{
  "encoder_arch": "vit",
  "model": "masked image model",
  "dataset": "regions of photos with short descriptions (Visual Genome)",
  "train_examples": 101725,
  "image_size": 40,
  "crop_scale_min": 0.5,
  "horizontal_flip": false,
  "method": "mae",
  "mask_ratio": 0.75,
  "loss": "mse",
  "encoder_norm": "layernorm",
  "encoder_norm_position": "pre",
  "encoder_activation": "squared_relu",
  "encoder_mlp_ratio": 3,
  "encoder_head_dim": 32,
  "encoder_fused_qkv": false,
  "encoder_bias": "all",
  "encoder_qk_norm": false,
  "encoder_parallel_block": false,
  "encoder_inner_norm": false,
  "encoder_moe": "expert_choice",
  "encoder_num_experts": 4,
  "encoder_moe_every": 2,
  "encoder_expert_mlp_ratio": 0.5,
  "encoder_experts_per_token": 2,
  "encoder_shared_expert": false,
  "encoder_patch_size": [4, 4],
  "encoder_layers": 12,
  "encoder_width": 512,
  "encoder_positions": "rope",
  "decoder_width": 256,
  "norm_pix_loss": true,
  "decoder_layers": 3,
  "residual_init": "none",
  "optimizer": "cautious_adamw",
  "lr": 0.0011,
  "beta1": 0.8,
  "beta2": 0.999,
  "eps": 1e-10,
  "grad_clip": 1.0,
  "steps": 15100,
  "batch_size": 256,
  "epochs": 38.0,
  "lr_schedule": "cosine_restarts",
  "final_lr_fraction": 0.05,
  "warmup_steps": 300,
  "weight_decay": 0.3
}
Rows from block 5 of the encoder of a small masked image model, named by matrix and row number. Rows with one number within an expert belong to one neuron, the router's apart. Each number is 200 + 40 x the weight over its row's rms, rounded and kept within 0 to 999. All counts start at 0. After the name is the row's rms in percent of the matrix's.
Before each expert's rows are labels from the 100 images, of 14848, where the router gives the expert most weight on average: "patch colour" is the nearest of a few named colours to the mean colour under the peak. Only what is clearly more common there than usual is listed. The data: regions of photos with short descriptions (Visual Genome). In brackets: how many of the 100, against the usual share in percent.
# router: router (encoder.blocks.5.mlp.router.weight, 4x512), inputs 110-131
# up: expert up (encoder.blocks.5.mlp.up, 4x256x512), inputs 110-131
# down: expert down (encoder.blocks.5.mlp.down, 4x512x256, transposed), outputs 110-131

# expert 3
patch colour: black (97 vs 12.4)
router.3,066,219,212,227,178,202,216,246,215,224,201,188,155,199,266,139,184,181,198,220,148,140,174
up.0,034,225,219,128,266,174,153,217,167,100,230,230,236,162,194,167,200,188,234,211,239,200,153
down.0,043,179,171,154,226,252,192,228,216,176,136,247,146,237,205,181,244,174,177,206,228,240,124
up.1,068,189,192,192,178,194,72,266,240,196,137,192,230,202,208,234,158,200,185,216,175,183,252
down.1,081,195,189,153,299,193,211,203,127,231,239,241,204,268,228,196,269,214,180,205,256,266,212
up.2,051,156,233,105,136,204,152,223,235,171,172,219,142,249,146,166,236,222,182,250,214,181,164
down.2,075,182,199,186,174,206,185,220,152,237,275,211,173,207,175,208,196,164,173,264,269,282,200
up.3,036,202,104,174,211,238,230,209,223,163,217,226,223,188,172,267,233,177,226,258,160,212,206
down.3,043,226,92,239,182,194,210,137,198,170,133,248,119,235,222,218,215,217,242,182,170,158,175
up.4,049,158,229,250,245,184,140,154,174,168,178,186,189,178,121,91,150,202,262,156,215,179,198
down.4,061,191,219,111,190,200,234,204,250,277,156,136,100,226,224,248,185,254,186,239,227,266,144
up.5,047,205,185,176,198,216,268,223,187,146,187,191,214,232,237,234,173,227,176,241,208,146,123
down.5,058,187,236,125,203,214,194,212,205,244,257,191,178,216,255,196,206,177,173,246,172,180,185
up.6,056,258,190,164,169,227,180,182,174,198,207,216,195,192,259,158,186,229,276,191,220,239,206
down.6,063,232,203,180,169,261,258,214,215,239,250,182,233,233,273,189,261,235,173,247,211,206,258
up.7,035,163,218,267,216,249,162,315,175,165,121,225,293,172,211,190,217,220,289,201,208,210,166
down.7,044,209,232,196,148,140,212,200,150,104,209,199,107,214,201,263,185,167,141,121,220,240,140
up.8,108,188,244,181,188,196,168,305,221,176,240,220,273,271,185,107,209,180,252,179,233,193,215
down.8,108,233,193,169,187,195,243,242,248,179,221,225,221,222,215,183,161,185,191,140,231,160,257
up.9,101,254,202,171,238,223,192,215,202,118,190,139,235,226,243,206,237,201,252,155,130,173,163
down.9,104,202,246,172,215,169,237,239,230,216,253,183,136,219,262,256,168,201,175,253,266,241,240
up.10,043,182,204,203,218,168,212,193,240,209,208,159,222,165,153,238,199,167,211,203,181,236,149
down.10,061,239,196,110,235,258,223,268,177,177,193,221,228,236,265,213,236,206,230,219,259,206,220
up.11,103,206,210,282,170,295,203,181,203,220,244,241,197,217,244,197,263,257,159,208,198,245,160
down.11,111,266,238,186,209,227,209,195,235,178,213,184,199,218,202,250,192,202,125,154,241,220,167
up.12,031,216,115,216,289,227,133,271,126,192,185,147,177,166,306,179,216,182,235,180,266,199,178
down.12,042,211,169,158,178,189,162,185,220,215,189,158,153,210,177,240,219,191,191,175,237,227,214
up.13,153,142,145,171,245,223,213,242,253,145,156,142,170,198,233,175,205,161,190,175,130,121,147
down.13,150,248,209,114,215,259,250,196,198,215,201,266,211,213,248,221,234,220,164,214,236,193,211
up.14,033,200,174,165,192,265,269,272,217,206,183,268,276,224,193,136,195,255,203,199,197,232,194
down.14,045,148,170,170,256,212,141,139,175,192,187,181,266,214,164,140,162,224,232,268,211,199,219
up.15,033,245,143,214,167,191,186,168,155,238,96,229,154,197,248,133,127,127,193,244,136,209,199
down.15,044,178,218,241,153,137,221,256,248,165,242,212,169,217,215,161,238,211,189,155,197,169,223
up.16,034,216,264,198,211,243,206,238,239,238,192,208,239,199,135,213,178,193,209,229,244,237,248
down.16,043,171,253,179,255,220,181,242,243,207,240,160,213,230,221,247,238,247,217,190,217,187,132
up.17,146,175,232,230,218,182,160,269,254,158,186,150,199,212,190,206,201,229,104,206,193,244,155
down.17,115,171,154,184,213,157,200,240,214,215,251,226,222,209,279,235,204,215,261,226,175,183,152
up.18,096,135,225,226,229,132,137,186,134,168,155,187,236,254,153,105,199,213,241,230,241,253,239
down.18,092,234,188,147,238,245,139,232,225,187,216,179,204,284,240,222,276,286,125,206,267,202,142
up.19,060,203,190,253,227,155,172,235,144,154,227,178,234,171,180,155,217,178,268,269,206,223,91
down.19,068,246,219,278,241,241,261,239,231,167,265,214,243,172,206,235,152,160,186,218,160,202,201
up.20,037,145,128,226,170,227,228,272,182,218,212,263,152,187,183,162,161,168,143,249,183,224,216
down.20,053,212,186,138,216,207,267,218,231,199,155,153,142,191,188,250,140,207,183,187,169,217,81
up.21,032,196,172,175,170,155,189,229,161,238,194,238,148,216,169,294,232,243,150,163,267,168,162
down.21,045,229,238,216,143,224,150,256,290,191,228,122,158,196,239,264,193,217,145,200,182,205,197
up.22,032,187,242,150,159,279,297,150,186,117,233,206,248,154,242,240,211,231,175,199,167,181,233
down.22,041,125,244,130,245,167,261,208,230,160,206,259,155,222,254,168,169,184,192,167,203,207,227
up.23,235,180,245,187,237,233,201,242,223,143,243,237,190,207,250,151,256,191,207,211,222,98,185
down.23,243,195,168,184,247,169,252,215,231,181,155,117,234,234,174,172,223,212,235,156,151,187,176
up.24,032,305,177,171,236,146,225,120,142,153,190,143,176,182,239,186,211,189,228,213,144,208,166
down.24,044,183,163,168,128,153,105,203,176,151,196,161,96,158,174,234,204,251,178,57,214,217,232
up.25,037,191,216,183,237,186,163,150,269,198,129,175,192,230,135,163,196,161,201,146,183,180,240
down.25,043,247,174,71,141,268,183,200,274,123,196,164,248,187,234,174,228,277,226,172,201,230,208
up.26,032,185,194,106,157,156,254,123,177,203,191,196,148,188,252,156,247,188,144,161,114,142,147
down.26,042,192,185,265,170,138,130,156,216,145,238,217,287,133,247,211,204,224,204,197,199,105,194
up.27,037,215,163,218,199,203,228,210,167,172,247,202,255,198,140,232,241,156,154,156,248,274,245
down.27,048,201,289,150,240,136,102,209,235,100,320,162,210,255,180,178,229,228,228,220,239,187,198
up.28,053,158,189,158,186,152,189,207,196,209,184,208,138,193,179,165,176,250,215,215,206,226,256
down.28,057,201,147,163,228,195,197,255,211,200,205,210,208,228,187,152,237,214,103,201,258,228,224
up.29,034,241,233,200,127,195,212,231,169,190,135,232,109,265,124,206,191,265,109,249,198,209,212
down.29,044,212,157,241,192,225,162,186,237,246,209,124,240,193,230,173,189,182,217,203,202,203,150
up.30,033,186,201,203,171,212,162,221,158,195,158,219,213,209,260,239,190,201,229,194,175,214,211
down.30,040,184,300,162,179,181,215,220,242,216,217,154,217,193,253,151,202,161,223,153,217,270,125
up.31,150,128,189,134,255,197,214,262,264,160,169,198,173,268,161,119,199,157,177,215,183,135,192
down.31,152,201,203,105,250,233,225,247,240,192,248,229,155,246,249,192,241,254,124,227,246,195,185
up.32,081,217,215,217,216,275,193,271,187,159,185,238,268,161,276,161,168,253,107,239,202,150,130
down.32,088,144,195,172,184,235,177,200,210,208,235,193,146,207,126,255,171,181,253,209,189,194,178
up.33,088,243,140,162,212,149,209,251,160,153,159,149,197,181,227,213,260,170,188,157,181,211,207
down.33,091,216,172,161,240,214,173,207,216,140,207,190,188,245,225,256,165,228,158,217,247,202,187
up.34,034,229,235,216,150,181,220,197,151,182,182,165,100,262,218,235,181,229,220,175,215,194,161
down.34,044,168,221,224,267,135,237,209,173,221,177,181,188,169,186,194,221,249,228,158,211,240,283
up.35,103,187,192,229,203,223,244,176,129,187,151,200,208,181,186,137,231,165,103,209,216,186,263
down.35,088,254,188,204,237,230,230,176,207,215,167,224,234,197,196,187,222,192,169,201,155,181,106
up.36,044,207,162,154,155,224,141,247,145,265,210,239,207,255,210,176,264,243,259,199,202,207,264
down.36,058,171,216,208,228,200,268,240,198,211,243,223,201,187,254,195,205,168,267,192,222,198,234
up.37,032,239,192,263,126,174,194,153,215,168,228,179,225,158,240,286,178,166,154,202,161,191,161
down.37,045,222,178,183,235,189,130,149,254,148,162,221,155,191,166,230,212,282,178,161,181,257,193
up.38,294,237,169,226,199,168,154,165,171,231,137,138,218,157,130,266,177,232,238,153,153,190,225
down.38,331,186,188,175,177,62,169,156,181,238,167,129,193,194,159,225,157,228,187,214,192,237,129
up.39,032,208,142,192,212,286,170,219,140,197,240,235,214,250,155,164,234,263,206,203,189,231,167
down.39,042,235,200,205,235,219,259,247,216,202,262,234,145,190,226,150,231,231,220,196,278,161,159
up.40,071,187,190,182,237,281,215,255,208,209,214,211,248,171,253,209,199,220,156,213,153,178,258
down.40,096,249,254,225,156,201,266,218,187,234,252,220,161,223,206,273,142,189,186,254,260,172,204

# expert 2
patch colour: blue (49 vs 0.8); cyan (29 vs 1)
router.2,136,176,181,213,233,239,182,208,203,172,210,238,259,187,182,198,227,206,218,154,221,190,296
up.0,028,256,202,131,257,188,132,251,183,208,206,208,225,218,269,234,191,207,156,148,232,186,183
down.0,037,184,217,221,226,185,117,187,162,188,185,271,222,227,155,246,204,158,189,171,217,138,121
up.1,027,183,217,203,223,167,170,151,237,230,148,230,240,266,195,233,220,134,168,197,242,193,151
down.1,035,265,167,201,189,231,219,235,180,201,238,225,196,244,205,193,228,218,223,191,223,169,230
up.2,039,243,194,203,241,176,247,148,282,223,150,223,210,174,207,112,192,213,205,208,168,91,236
down.2,050,93,177,213,191,186,225,210,159,169,217,186,192,196,202,232,231,228,181,150,213,220,264
up.3,027,217,153,174,216,202,222,133,200,200,93,180,237,158,241,194,242,213,207,202,143,203,142
down.3,035,181,155,233,220,156,223,197,275,259,223,162,161,187,192,165,233,228,220,264,202,156,184
up.4,026,193,261,149,209,193,231,240,196,161,148,175,199,252,241,200,205,196,187,258,230,195,245
down.4,035,235,231,171,169,198,137,239,195,271,182,253,189,251,185,189,202,230,161,186,167,178,141
up.5,028,134,142,190,244,163,199,190,193,205,142,237,224,235,231,194,127,204,89,205,244,172,177
down.5,035,238,246,182,222,175,154,197,177,209,182,272,207,170,105,163,290,224,227,206,272,207,167
up.6,060,231,165,244,185,225,268,211,209,226,195,185,205,201,191,135,193,180,221,179,218,238,162
down.6,080,155,217,92,199,201,238,190,143,178,152,167,187,215,168,123,150,145,137,221,230,195,264
up.7,148,191,198,150,215,188,190,227,269,159,200,213,168,261,182,154,238,168,171,214,199,161,160
down.7,155,258,123,192,218,194,134,180,204,174,158,101,244,185,162,248,169,199,190,148,198,232,168
up.8,156,203,192,134,225,217,206,190,247,144,190,196,148,238,171,173,233,187,177,208,213,169,128
down.8,168,194,158,197,226,105,123,168,177,171,195,108,234,247,193,254,160,201,188,176,172,294,213
up.9,028,146,222,251,205,222,117,285,155,174,173,223,207,224,151,178,174,193,203,207,186,173,201
down.9,036,226,209,232,254,202,173,229,220,202,203,221,141,161,140,203,207,245,181,189,204,239,166
up.10,049,246,183,266,214,196,201,173,160,194,217,164,189,217,242,210,171,205,197,186,216,222,162
down.10,050,115,210,151,215,229,226,207,171,202,192,214,165,275,227,208,212,194,213,201,213,192,247
up.11,034,180,206,200,195,142,140,224,202,210,215,172,168,222,192,90,159,152,224,223,248,200,243
down.11,044,201,265,222,205,226,251,155,253,141,188,172,222,244,170,272,209,210,234,201,227,188,202
up.12,026,148,164,178,183,183,280,195,185,169,142,259,228,258,194,249,208,198,200,224,142,228,227
down.12,035,190,239,193,130,216,261,222,208,271,227,146,215,205,167,220,323,144,171,210,189,166,207
up.13,029,303,197,204,210,220,280,289,259,205,134,181,224,208,271,224,207,249,146,242,175,207,197
down.13,041,150,232,143,215,160,269,162,186,158,170,266,234,151,219,219,187,266,207,157,192,161,255
up.14,240,200,232,204,214,260,243,225,257,219,214,246,203,234,209,158,183,209,190,266,273,113,196
down.14,241,151,172,172,238,206,165,229,242,182,211,230,194,227,190,175,232,254,153,187,257,152,228
up.15,030,306,188,182,203,143,156,205,164,237,185,250,119,184,168,202,165,185,176,197,199,147,196
down.15,039,198,227,190,199,201,189,176,199,194,134,155,153,264,235,264,180,239,223,239,202,195,223
up.16,028,202,239,170,241,151,188,203,164,136,139,189,278,208,236,198,198,190,219,218,76,179,187
down.16,035,190,283,192,182,177,269,208,152,231,239,217,270,150,212,191,197,210,217,177,231,125,213
up.17,085,214,234,179,218,228,194,139,204,205,185,220,223,195,115,226,203,177,221,236,146,203,214
down.17,093,193,203,217,250,230,152,207,221,176,177,148,139,239,199,189,205,187,143,167,220,210,245
up.18,027,225,203,250,159,153,155,242,177,159,135,112,240,196,142,224,129,250,154,146,192,200,171
down.18,036,175,271,153,262,210,244,209,189,227,201,204,157,248,195,202,149,175,210,159,235,204,165
up.19,065,205,202,217,158,116,194,214,227,152,153,179,134,213,203,187,169,167,204,200,164,184,255
down.19,059,167,163,211,179,231,236,156,222,239,197,191,257,240,217,252,205,181,227,216,215,276,158
up.20,043,258,207,189,189,156,248,201,141,224,222,250,212,184,186,200,133,181,235,290,230,257,161
down.20,052,172,242,211,173,174,257,274,164,96,151,178,120,152,201,218,217,188,150,229,192,251,214
up.21,045,207,201,209,181,165,179,186,203,219,178,164,172,255,223,97,225,158,258,213,165,185,108
down.21,054,152,211,159,172,211,215,130,193,203,181,196,219,255,167,175,202,233,214,238,221,200,212
up.22,324,202,199,139,226,240,252,273,301,166,220,181,183,261,241,154,235,130,130,207,225,156,195
down.22,310,200,170,169,190,249,165,155,226,182,142,134,200,195,139,246,189,197,180,224,254,191,112
up.23,028,238,165,225,239,183,151,243,203,207,158,162,127,211,253,243,210,193,239,179,154,251,264
down.23,036,191,201,124,167,321,219,149,221,264,178,214,237,242,240,205,279,221,242,201,264,224,127
up.24,028,182,175,239,223,196,214,218,230,151,156,290,140,243,241,210,155,246,164,228,193,228,179
down.24,038,132,195,178,227,210,207,180,235,188,270,165,236,202,173,159,250,221,186,215,155,222,214
up.25,052,152,186,305,188,222,186,182,192,202,214,174,281,220,134,240,196,200,294,156,188,153,164
down.25,053,222,157,234,171,210,233,226,232,125,205,187,170,168,236,250,238,183,269,195,148,187,144
up.26,044,191,211,164,199,146,207,190,188,234,152,115,194,229,254,85,195,239,175,305,124,203,181
down.26,068,126,191,201,158,172,132,195,178,221,172,119,160,211,121,170,183,222,187,201,200,270,237
up.27,067,220,224,196,210,208,253,169,248,167,214,170,114,230,211,187,194,234,236,232,215,189,211
down.27,065,263,188,125,245,248,173,206,169,193,210,207,242,158,155,280,195,167,202,173,200,179,210
up.28,034,160,214,220,154,222,152,190,181,170,202,168,170,204,197,193,188,153,217,242,277,142,204
down.28,045,165,134,219,223,124,160,177,122,176,137,250,222,198,180,203,243,222,265,178,168,253,235
up.29,026,239,151,233,179,219,227,225,125,198,169,245,164,217,162,206,142,294,257,266,187,126,162
down.29,036,229,128,210,194,191,171,162,168,154,147,221,185,216,191,148,299,211,154,214,265,183,267
up.30,116,209,201,162,215,193,195,210,221,224,175,188,151,257,199,194,177,207,192,250,227,221,141
down.30,142,237,194,130,231,284,229,217,251,197,212,208,175,256,208,208,171,242,144,240,249,155,222
up.31,028,196,185,196,215,274,256,152,185,223,234,237,225,145,151,197,250,251,260,161,206,173,164
down.31,036,121,174,212,173,274,143,241,275,197,167,187,257,162,257,207,235,169,247,225,188,231,192
up.32,038,320,166,235,181,221,194,186,172,212,231,229,205,221,184,165,189,234,149,220,163,225,130
down.32,047,244,260,168,211,250,262,201,233,218,292,202,226,174,221,141,196,226,178,162,172,168,213
up.33,028,260,262,204,158,162,213,175,122,172,259,127,189,177,140,189,180,247,107,295,212,223,131
down.33,037,202,216,237,165,226,188,245,145,271,157,233,153,230,184,132,139,124,123,223,188,148,190
up.34,026,282,186,188,197,184,281,210,165,138,240,252,207,189,178,246,229,239,184,149,155,181,184
down.34,036,262,181,237,225,195,257,222,246,189,200,175,173,154,210,178,203,195,179,210,219,241,225
up.35,027,140,212,105,169,222,134,208,223,135,252,197,246,225,277,213,149,269,195,174,187,170,152
down.35,035,204,170,186,265,213,236,160,272,194,281,226,207,295,225,153,154,221,258,266,198,246,134
up.36,081,220,192,176,228,277,242,235,237,151,235,185,159,244,251,103,193,150,220,232,237,127,185
down.36,097,195,145,141,211,218,212,174,212,176,201,225,221,230,225,221,241,235,182,192,280,181,281
up.37,042,184,248,185,197,181,245,211,172,222,166,237,199,222,233,183,153,289,225,188,217,205,222
down.37,051,213,141,236,220,224,227,221,201,149,180,224,213,259,204,205,216,252,227,150,217,211,166
up.38,033,157,201,189,184,181,193,220,120,169,176,200,183,248,180,232,200,138,229,245,143,170,201
down.38,040,133,149,194,177,154,245,272,247,133,147,235,194,190,218,152,212,176,192,104,175,174,230
up.39,029,213,116,237,160,156,219,240,142,184,126,199,203,144,211,198,163,183,218,223,168,146,126
down.39,042,213,200,171,246,253,186,179,206,260,288,163,258,253,245,206,223,245,206,147,170,323,241
up.40,025,250,195,141,139,164,201,253,165,209,214,205,209,120,205,199,226,187,160,272,232,229,154
down.40,034,152,231,182,238,258,185,279,155,189,142,237,184,161,203,261,214,240,231,163,195,215,226

# expert 0
patch colour: black (48 vs 12.4)
router.0,106,218,220,176,147,161,225,156,191,232,186,152,158,214,164,233,152,237,164,234,200,252,145
up.0,062,184,201,201,210,265,232,245,210,277,239,194,244,154,247,182,204,179,206,250,248,170,234
down.0,061,235,186,158,212,225,91,176,287,186,194,224,209,237,188,153,183,153,201,240,227,151,269
up.1,041,212,246,242,210,168,181,195,229,222,156,227,177,141,209,258,248,221,183,246,157,192,123
down.1,043,320,234,238,173,190,230,230,237,224,190,217,196,202,162,209,154,286,248,215,167,250,110
up.2,036,184,160,163,275,214,198,192,195,240,147,217,179,247,136,243,197,227,135,141,236,201,177
down.2,047,207,213,230,199,226,250,212,249,248,212,200,265,129,183,220,287,204,190,158,220,177,209
up.3,150,211,164,237,187,258,136,333,282,173,194,177,204,189,230,164,267,157,191,199,235,89,273
down.3,157,259,161,212,278,219,184,181,221,167,219,222,169,200,213,179,321,152,229,228,273,110,196
up.4,085,245,189,162,178,211,204,186,210,235,204,229,245,198,166,222,199,178,192,209,161,214,145
down.4,075,215,179,188,187,206,170,156,241,242,207,198,161,143,300,181,181,191,233,210,213,233,269
up.5,101,214,221,243,204,232,175,108,261,190,238,212,193,223,211,174,244,265,159,173,223,182,181
down.5,106,233,191,99,191,178,209,246,199,189,222,259,242,230,221,217,205,200,276,173,195,173,262
up.6,041,197,185,222,247,223,185,210,156,183,162,247,203,213,282,129,203,183,222,173,254,156,190
down.6,046,126,226,196,170,173,192,195,224,217,187,186,216,155,180,228,210,221,205,256,173,165,147
up.7,075,244,239,149,203,230,197,234,227,240,185,176,232,217,194,174,214,212,213,221,237,171,284
down.7,073,140,224,164,222,200,207,158,188,162,229,217,209,237,175,223,241,147,234,204,244,202,211
up.8,203,193,160,221,224,197,200,222,191,182,261,194,160,167,203,221,254,205,115,186,168,164,229
down.8,187,212,168,187,212,203,277,236,208,190,195,242,148,209,265,112,239,207,180,292,106,216,226
up.9,036,159,154,251,236,173,238,153,184,157,228,154,122,154,189,207,198,205,215,238,149,114,100
down.9,044,238,239,262,257,245,158,232,218,202,229,195,182,217,188,215,227,155,113,191,149,119,227
up.10,048,184,204,227,178,230,177,183,219,262,231,200,239,207,276,162,187,247,151,196,261,157,163
down.10,046,210,157,186,238,177,298,246,229,122,196,107,164,286,258,143,242,201,185,220,134,241,204
up.11,054,228,155,189,150,164,173,181,233,134,224,173,235,198,203,207,235,223,166,239,246,173,239
down.11,055,196,225,161,225,227,169,278,124,273,256,180,234,247,244,128,158,276,249,191,119,259,210
up.12,054,268,241,172,204,271,221,195,288,218,244,160,206,210,191,167,152,264,187,196,270,148,239
down.12,049,198,197,151,250,244,179,258,196,160,216,276,210,250,195,143,188,140,231,120,216,174,171
up.13,047,263,157,226,252,195,182,234,208,191,196,242,159,176,210,209,176,243,157,153,238,181,218
down.13,052,179,196,221,164,182,129,242,149,172,216,141,164,248,234,174,176,187,166,138,141,212,287
up.14,038,215,200,249,143,143,139,166,237,231,168,164,222,163,164,158,215,229,247,167,184,158,272
down.14,045,236,186,224,134,218,171,165,217,185,158,120,166,127,139,248,231,205,247,212,191,230,241
up.15,048,198,194,250,216,197,130,180,207,199,130,181,210,172,182,152,204,177,228,242,214,152,184
down.15,056,219,209,165,137,147,190,232,240,212,262,210,187,170,264,193,168,144,230,286,159,207,140
up.16,090,172,226,109,157,139,213,165,149,204,161,173,125,190,258,289,114,171,230,215,182,162,233
down.16,070,161,211,206,225,219,217,108,271,217,259,226,237,188,229,145,266,146,226,204,216,209,209
up.17,036,236,211,170,247,207,205,251,221,193,247,161,263,176,185,215,234,247,198,176,184,178,251
down.17,042,180,173,194,192,205,147,183,205,258,146,236,208,124,189,217,193,193,229,216,226,137,231
up.18,068,112,200,304,224,234,179,227,216,184,257,179,139,280,122,141,251,153,214,252,207,194,151
down.18,065,281,217,208,204,258,188,253,243,84,260,265,276,259,178,190,202,192,213,195,207,207,212
up.19,114,247,142,177,154,138,209,166,172,215,179,255,240,168,201,181,244,271,210,232,181,245,155
down.19,107,151,233,155,216,238,190,249,233,175,226,135,127,253,219,220,173,174,165,175,285,243,230
up.20,039,159,249,150,156,162,215,186,153,214,180,213,242,176,212,143,193,183,233,120,239,152,177
down.20,044,208,225,163,131,161,178,171,191,243,218,198,239,248,232,177,214,161,226,235,114,197,211
up.21,122,186,210,228,218,169,209,117,135,203,252,260,171,192,148,270,148,210,179,199,263,306,230
down.21,097,251,206,146,213,168,275,187,276,259,242,188,234,233,275,118,286,222,230,197,95,201,171
up.22,065,187,213,224,184,312,194,287,198,252,222,180,185,189,196,108,235,291,189,175,206,185,210
down.22,077,196,241,224,228,229,188,198,221,178,237,212,259,259,225,170,199,159,271,227,248,196,238
up.23,042,215,181,221,175,228,228,128,249,195,217,255,163,228,203,197,203,232,174,245,191,135,191
down.23,048,110,192,265,207,202,221,233,109,158,199,271,255,177,199,206,184,193,177,125,203,226,117
up.24,099,253,200,172,139,159,250,191,239,236,192,190,154,157,227,229,183,182,188,178,209,209,171
down.24,086,161,246,187,176,213,227,219,145,159,243,197,156,163,174,241,148,159,217,173,237,127,258
up.25,063,151,213,239,246,241,198,228,189,194,161,243,241,195,187,97,228,251,212,213,170,177,229
down.25,059,218,256,124,154,227,195,222,156,175,239,172,260,251,234,197,181,185,204,258,257,277,180
up.26,040,220,250,209,247,219,155,98,195,328,146,191,202,265,172,193,234,205,177,197,195,129,259
down.26,046,281,186,161,282,270,217,196,191,220,206,152,193,187,196,189,257,102,178,254,209,185,208
up.27,124,208,220,219,162,267,229,225,226,259,222,222,198,164,234,190,238,193,166,177,237,166,264
down.27,107,232,222,129,185,193,217,206,231,162,275,222,196,231,290,169,167,142,245,231,251,151,264
up.28,107,211,231,227,225,265,257,253,194,226,260,243,252,210,237,172,221,258,166,220,205,155,269
down.28,083,190,259,181,216,230,213,207,230,121,274,180,200,249,235,228,173,174,255,233,211,189,233
up.29,037,212,227,249,255,216,246,189,195,237,253,265,146,240,163,219,183,149,193,186,299,228,225
down.29,046,226,208,128,124,151,213,207,179,152,226,142,190,214,199,295,210,190,173,145,212,165,232
up.30,176,134,255,213,232,243,255,284,217,157,278,268,204,213,300,132,248,212,194,210,206,142,224
down.30,229,172,144,232,239,248,124,189,254,163,148,166,225,164,166,192,263,130,187,178,250,155,234
up.31,038,166,227,183,185,190,194,259,215,189,192,190,151,233,130,191,179,165,161,230,224,232,175
down.31,046,206,166,205,240,198,220,233,234,186,155,143,189,182,116,151,200,260,274,166,164,237,206
up.32,112,175,229,251,243,246,255,275,255,208,268,185,228,170,271,147,234,241,137,203,207,149,257
down.32,096,238,270,195,173,254,232,207,197,189,238,221,176,215,249,158,192,221,197,270,206,209,274
up.33,065,198,169,195,165,209,171,235,179,227,178,217,191,159,246,175,190,184,229,245,165,159,259
down.33,066,167,236,200,223,208,174,114,255,165,250,166,212,191,136,308,165,165,161,186,248,267,162
up.34,111,218,154,193,206,206,189,240,260,152,106,173,195,208,182,195,262,163,135,153,146,194,220
down.34,105,213,228,202,199,179,274,125,171,277,255,214,206,185,218,177,188,234,180,254,202,236,186
up.35,054,144,221,226,203,222,162,259,257,199,141,234,238,214,266,162,263,143,234,193,204,107,146
down.35,056,199,232,171,225,198,273,185,254,233,198,179,198,176,188,245,215,213,228,197,217,239,200
up.36,055,171,245,166,148,175,210,269,164,200,165,220,219,278,220,155,203,146,228,158,219,189,241
down.36,054,230,269,244,241,217,273,225,190,179,234,228,217,220,189,182,259,250,223,244,253,192,209
up.37,036,188,232,178,175,197,257,197,218,240,259,260,221,185,221,171,255,211,245,157,153,206,218
down.37,045,204,139,225,280,189,169,208,182,221,289,217,144,214,227,174,185,215,204,262,243,240,184
up.38,115,235,160,197,190,126,161,156,159,176,163,194,221,180,192,159,236,267,186,221,130,197,220
down.38,101,170,178,179,245,243,191,162,188,240,223,150,209,176,241,206,169,202,168,177,240,252,192
up.39,077,189,182,175,196,246,179,247,213,201,144,161,212,138,272,263,202,168,221,163,173,102,249
down.39,064,219,163,212,173,163,246,171,219,163,208,226,186,236,213,185,215,275,219,205,231,161,205
up.40,076,188,259,225,225,249,196,187,238,212,281,268,253,212,202,143,156,185,151,198,237,167,342
down.40,074,207,234,154,224,245,149,260,188,202,173,196,221,273,207,183,217,178,216,224,277,186,301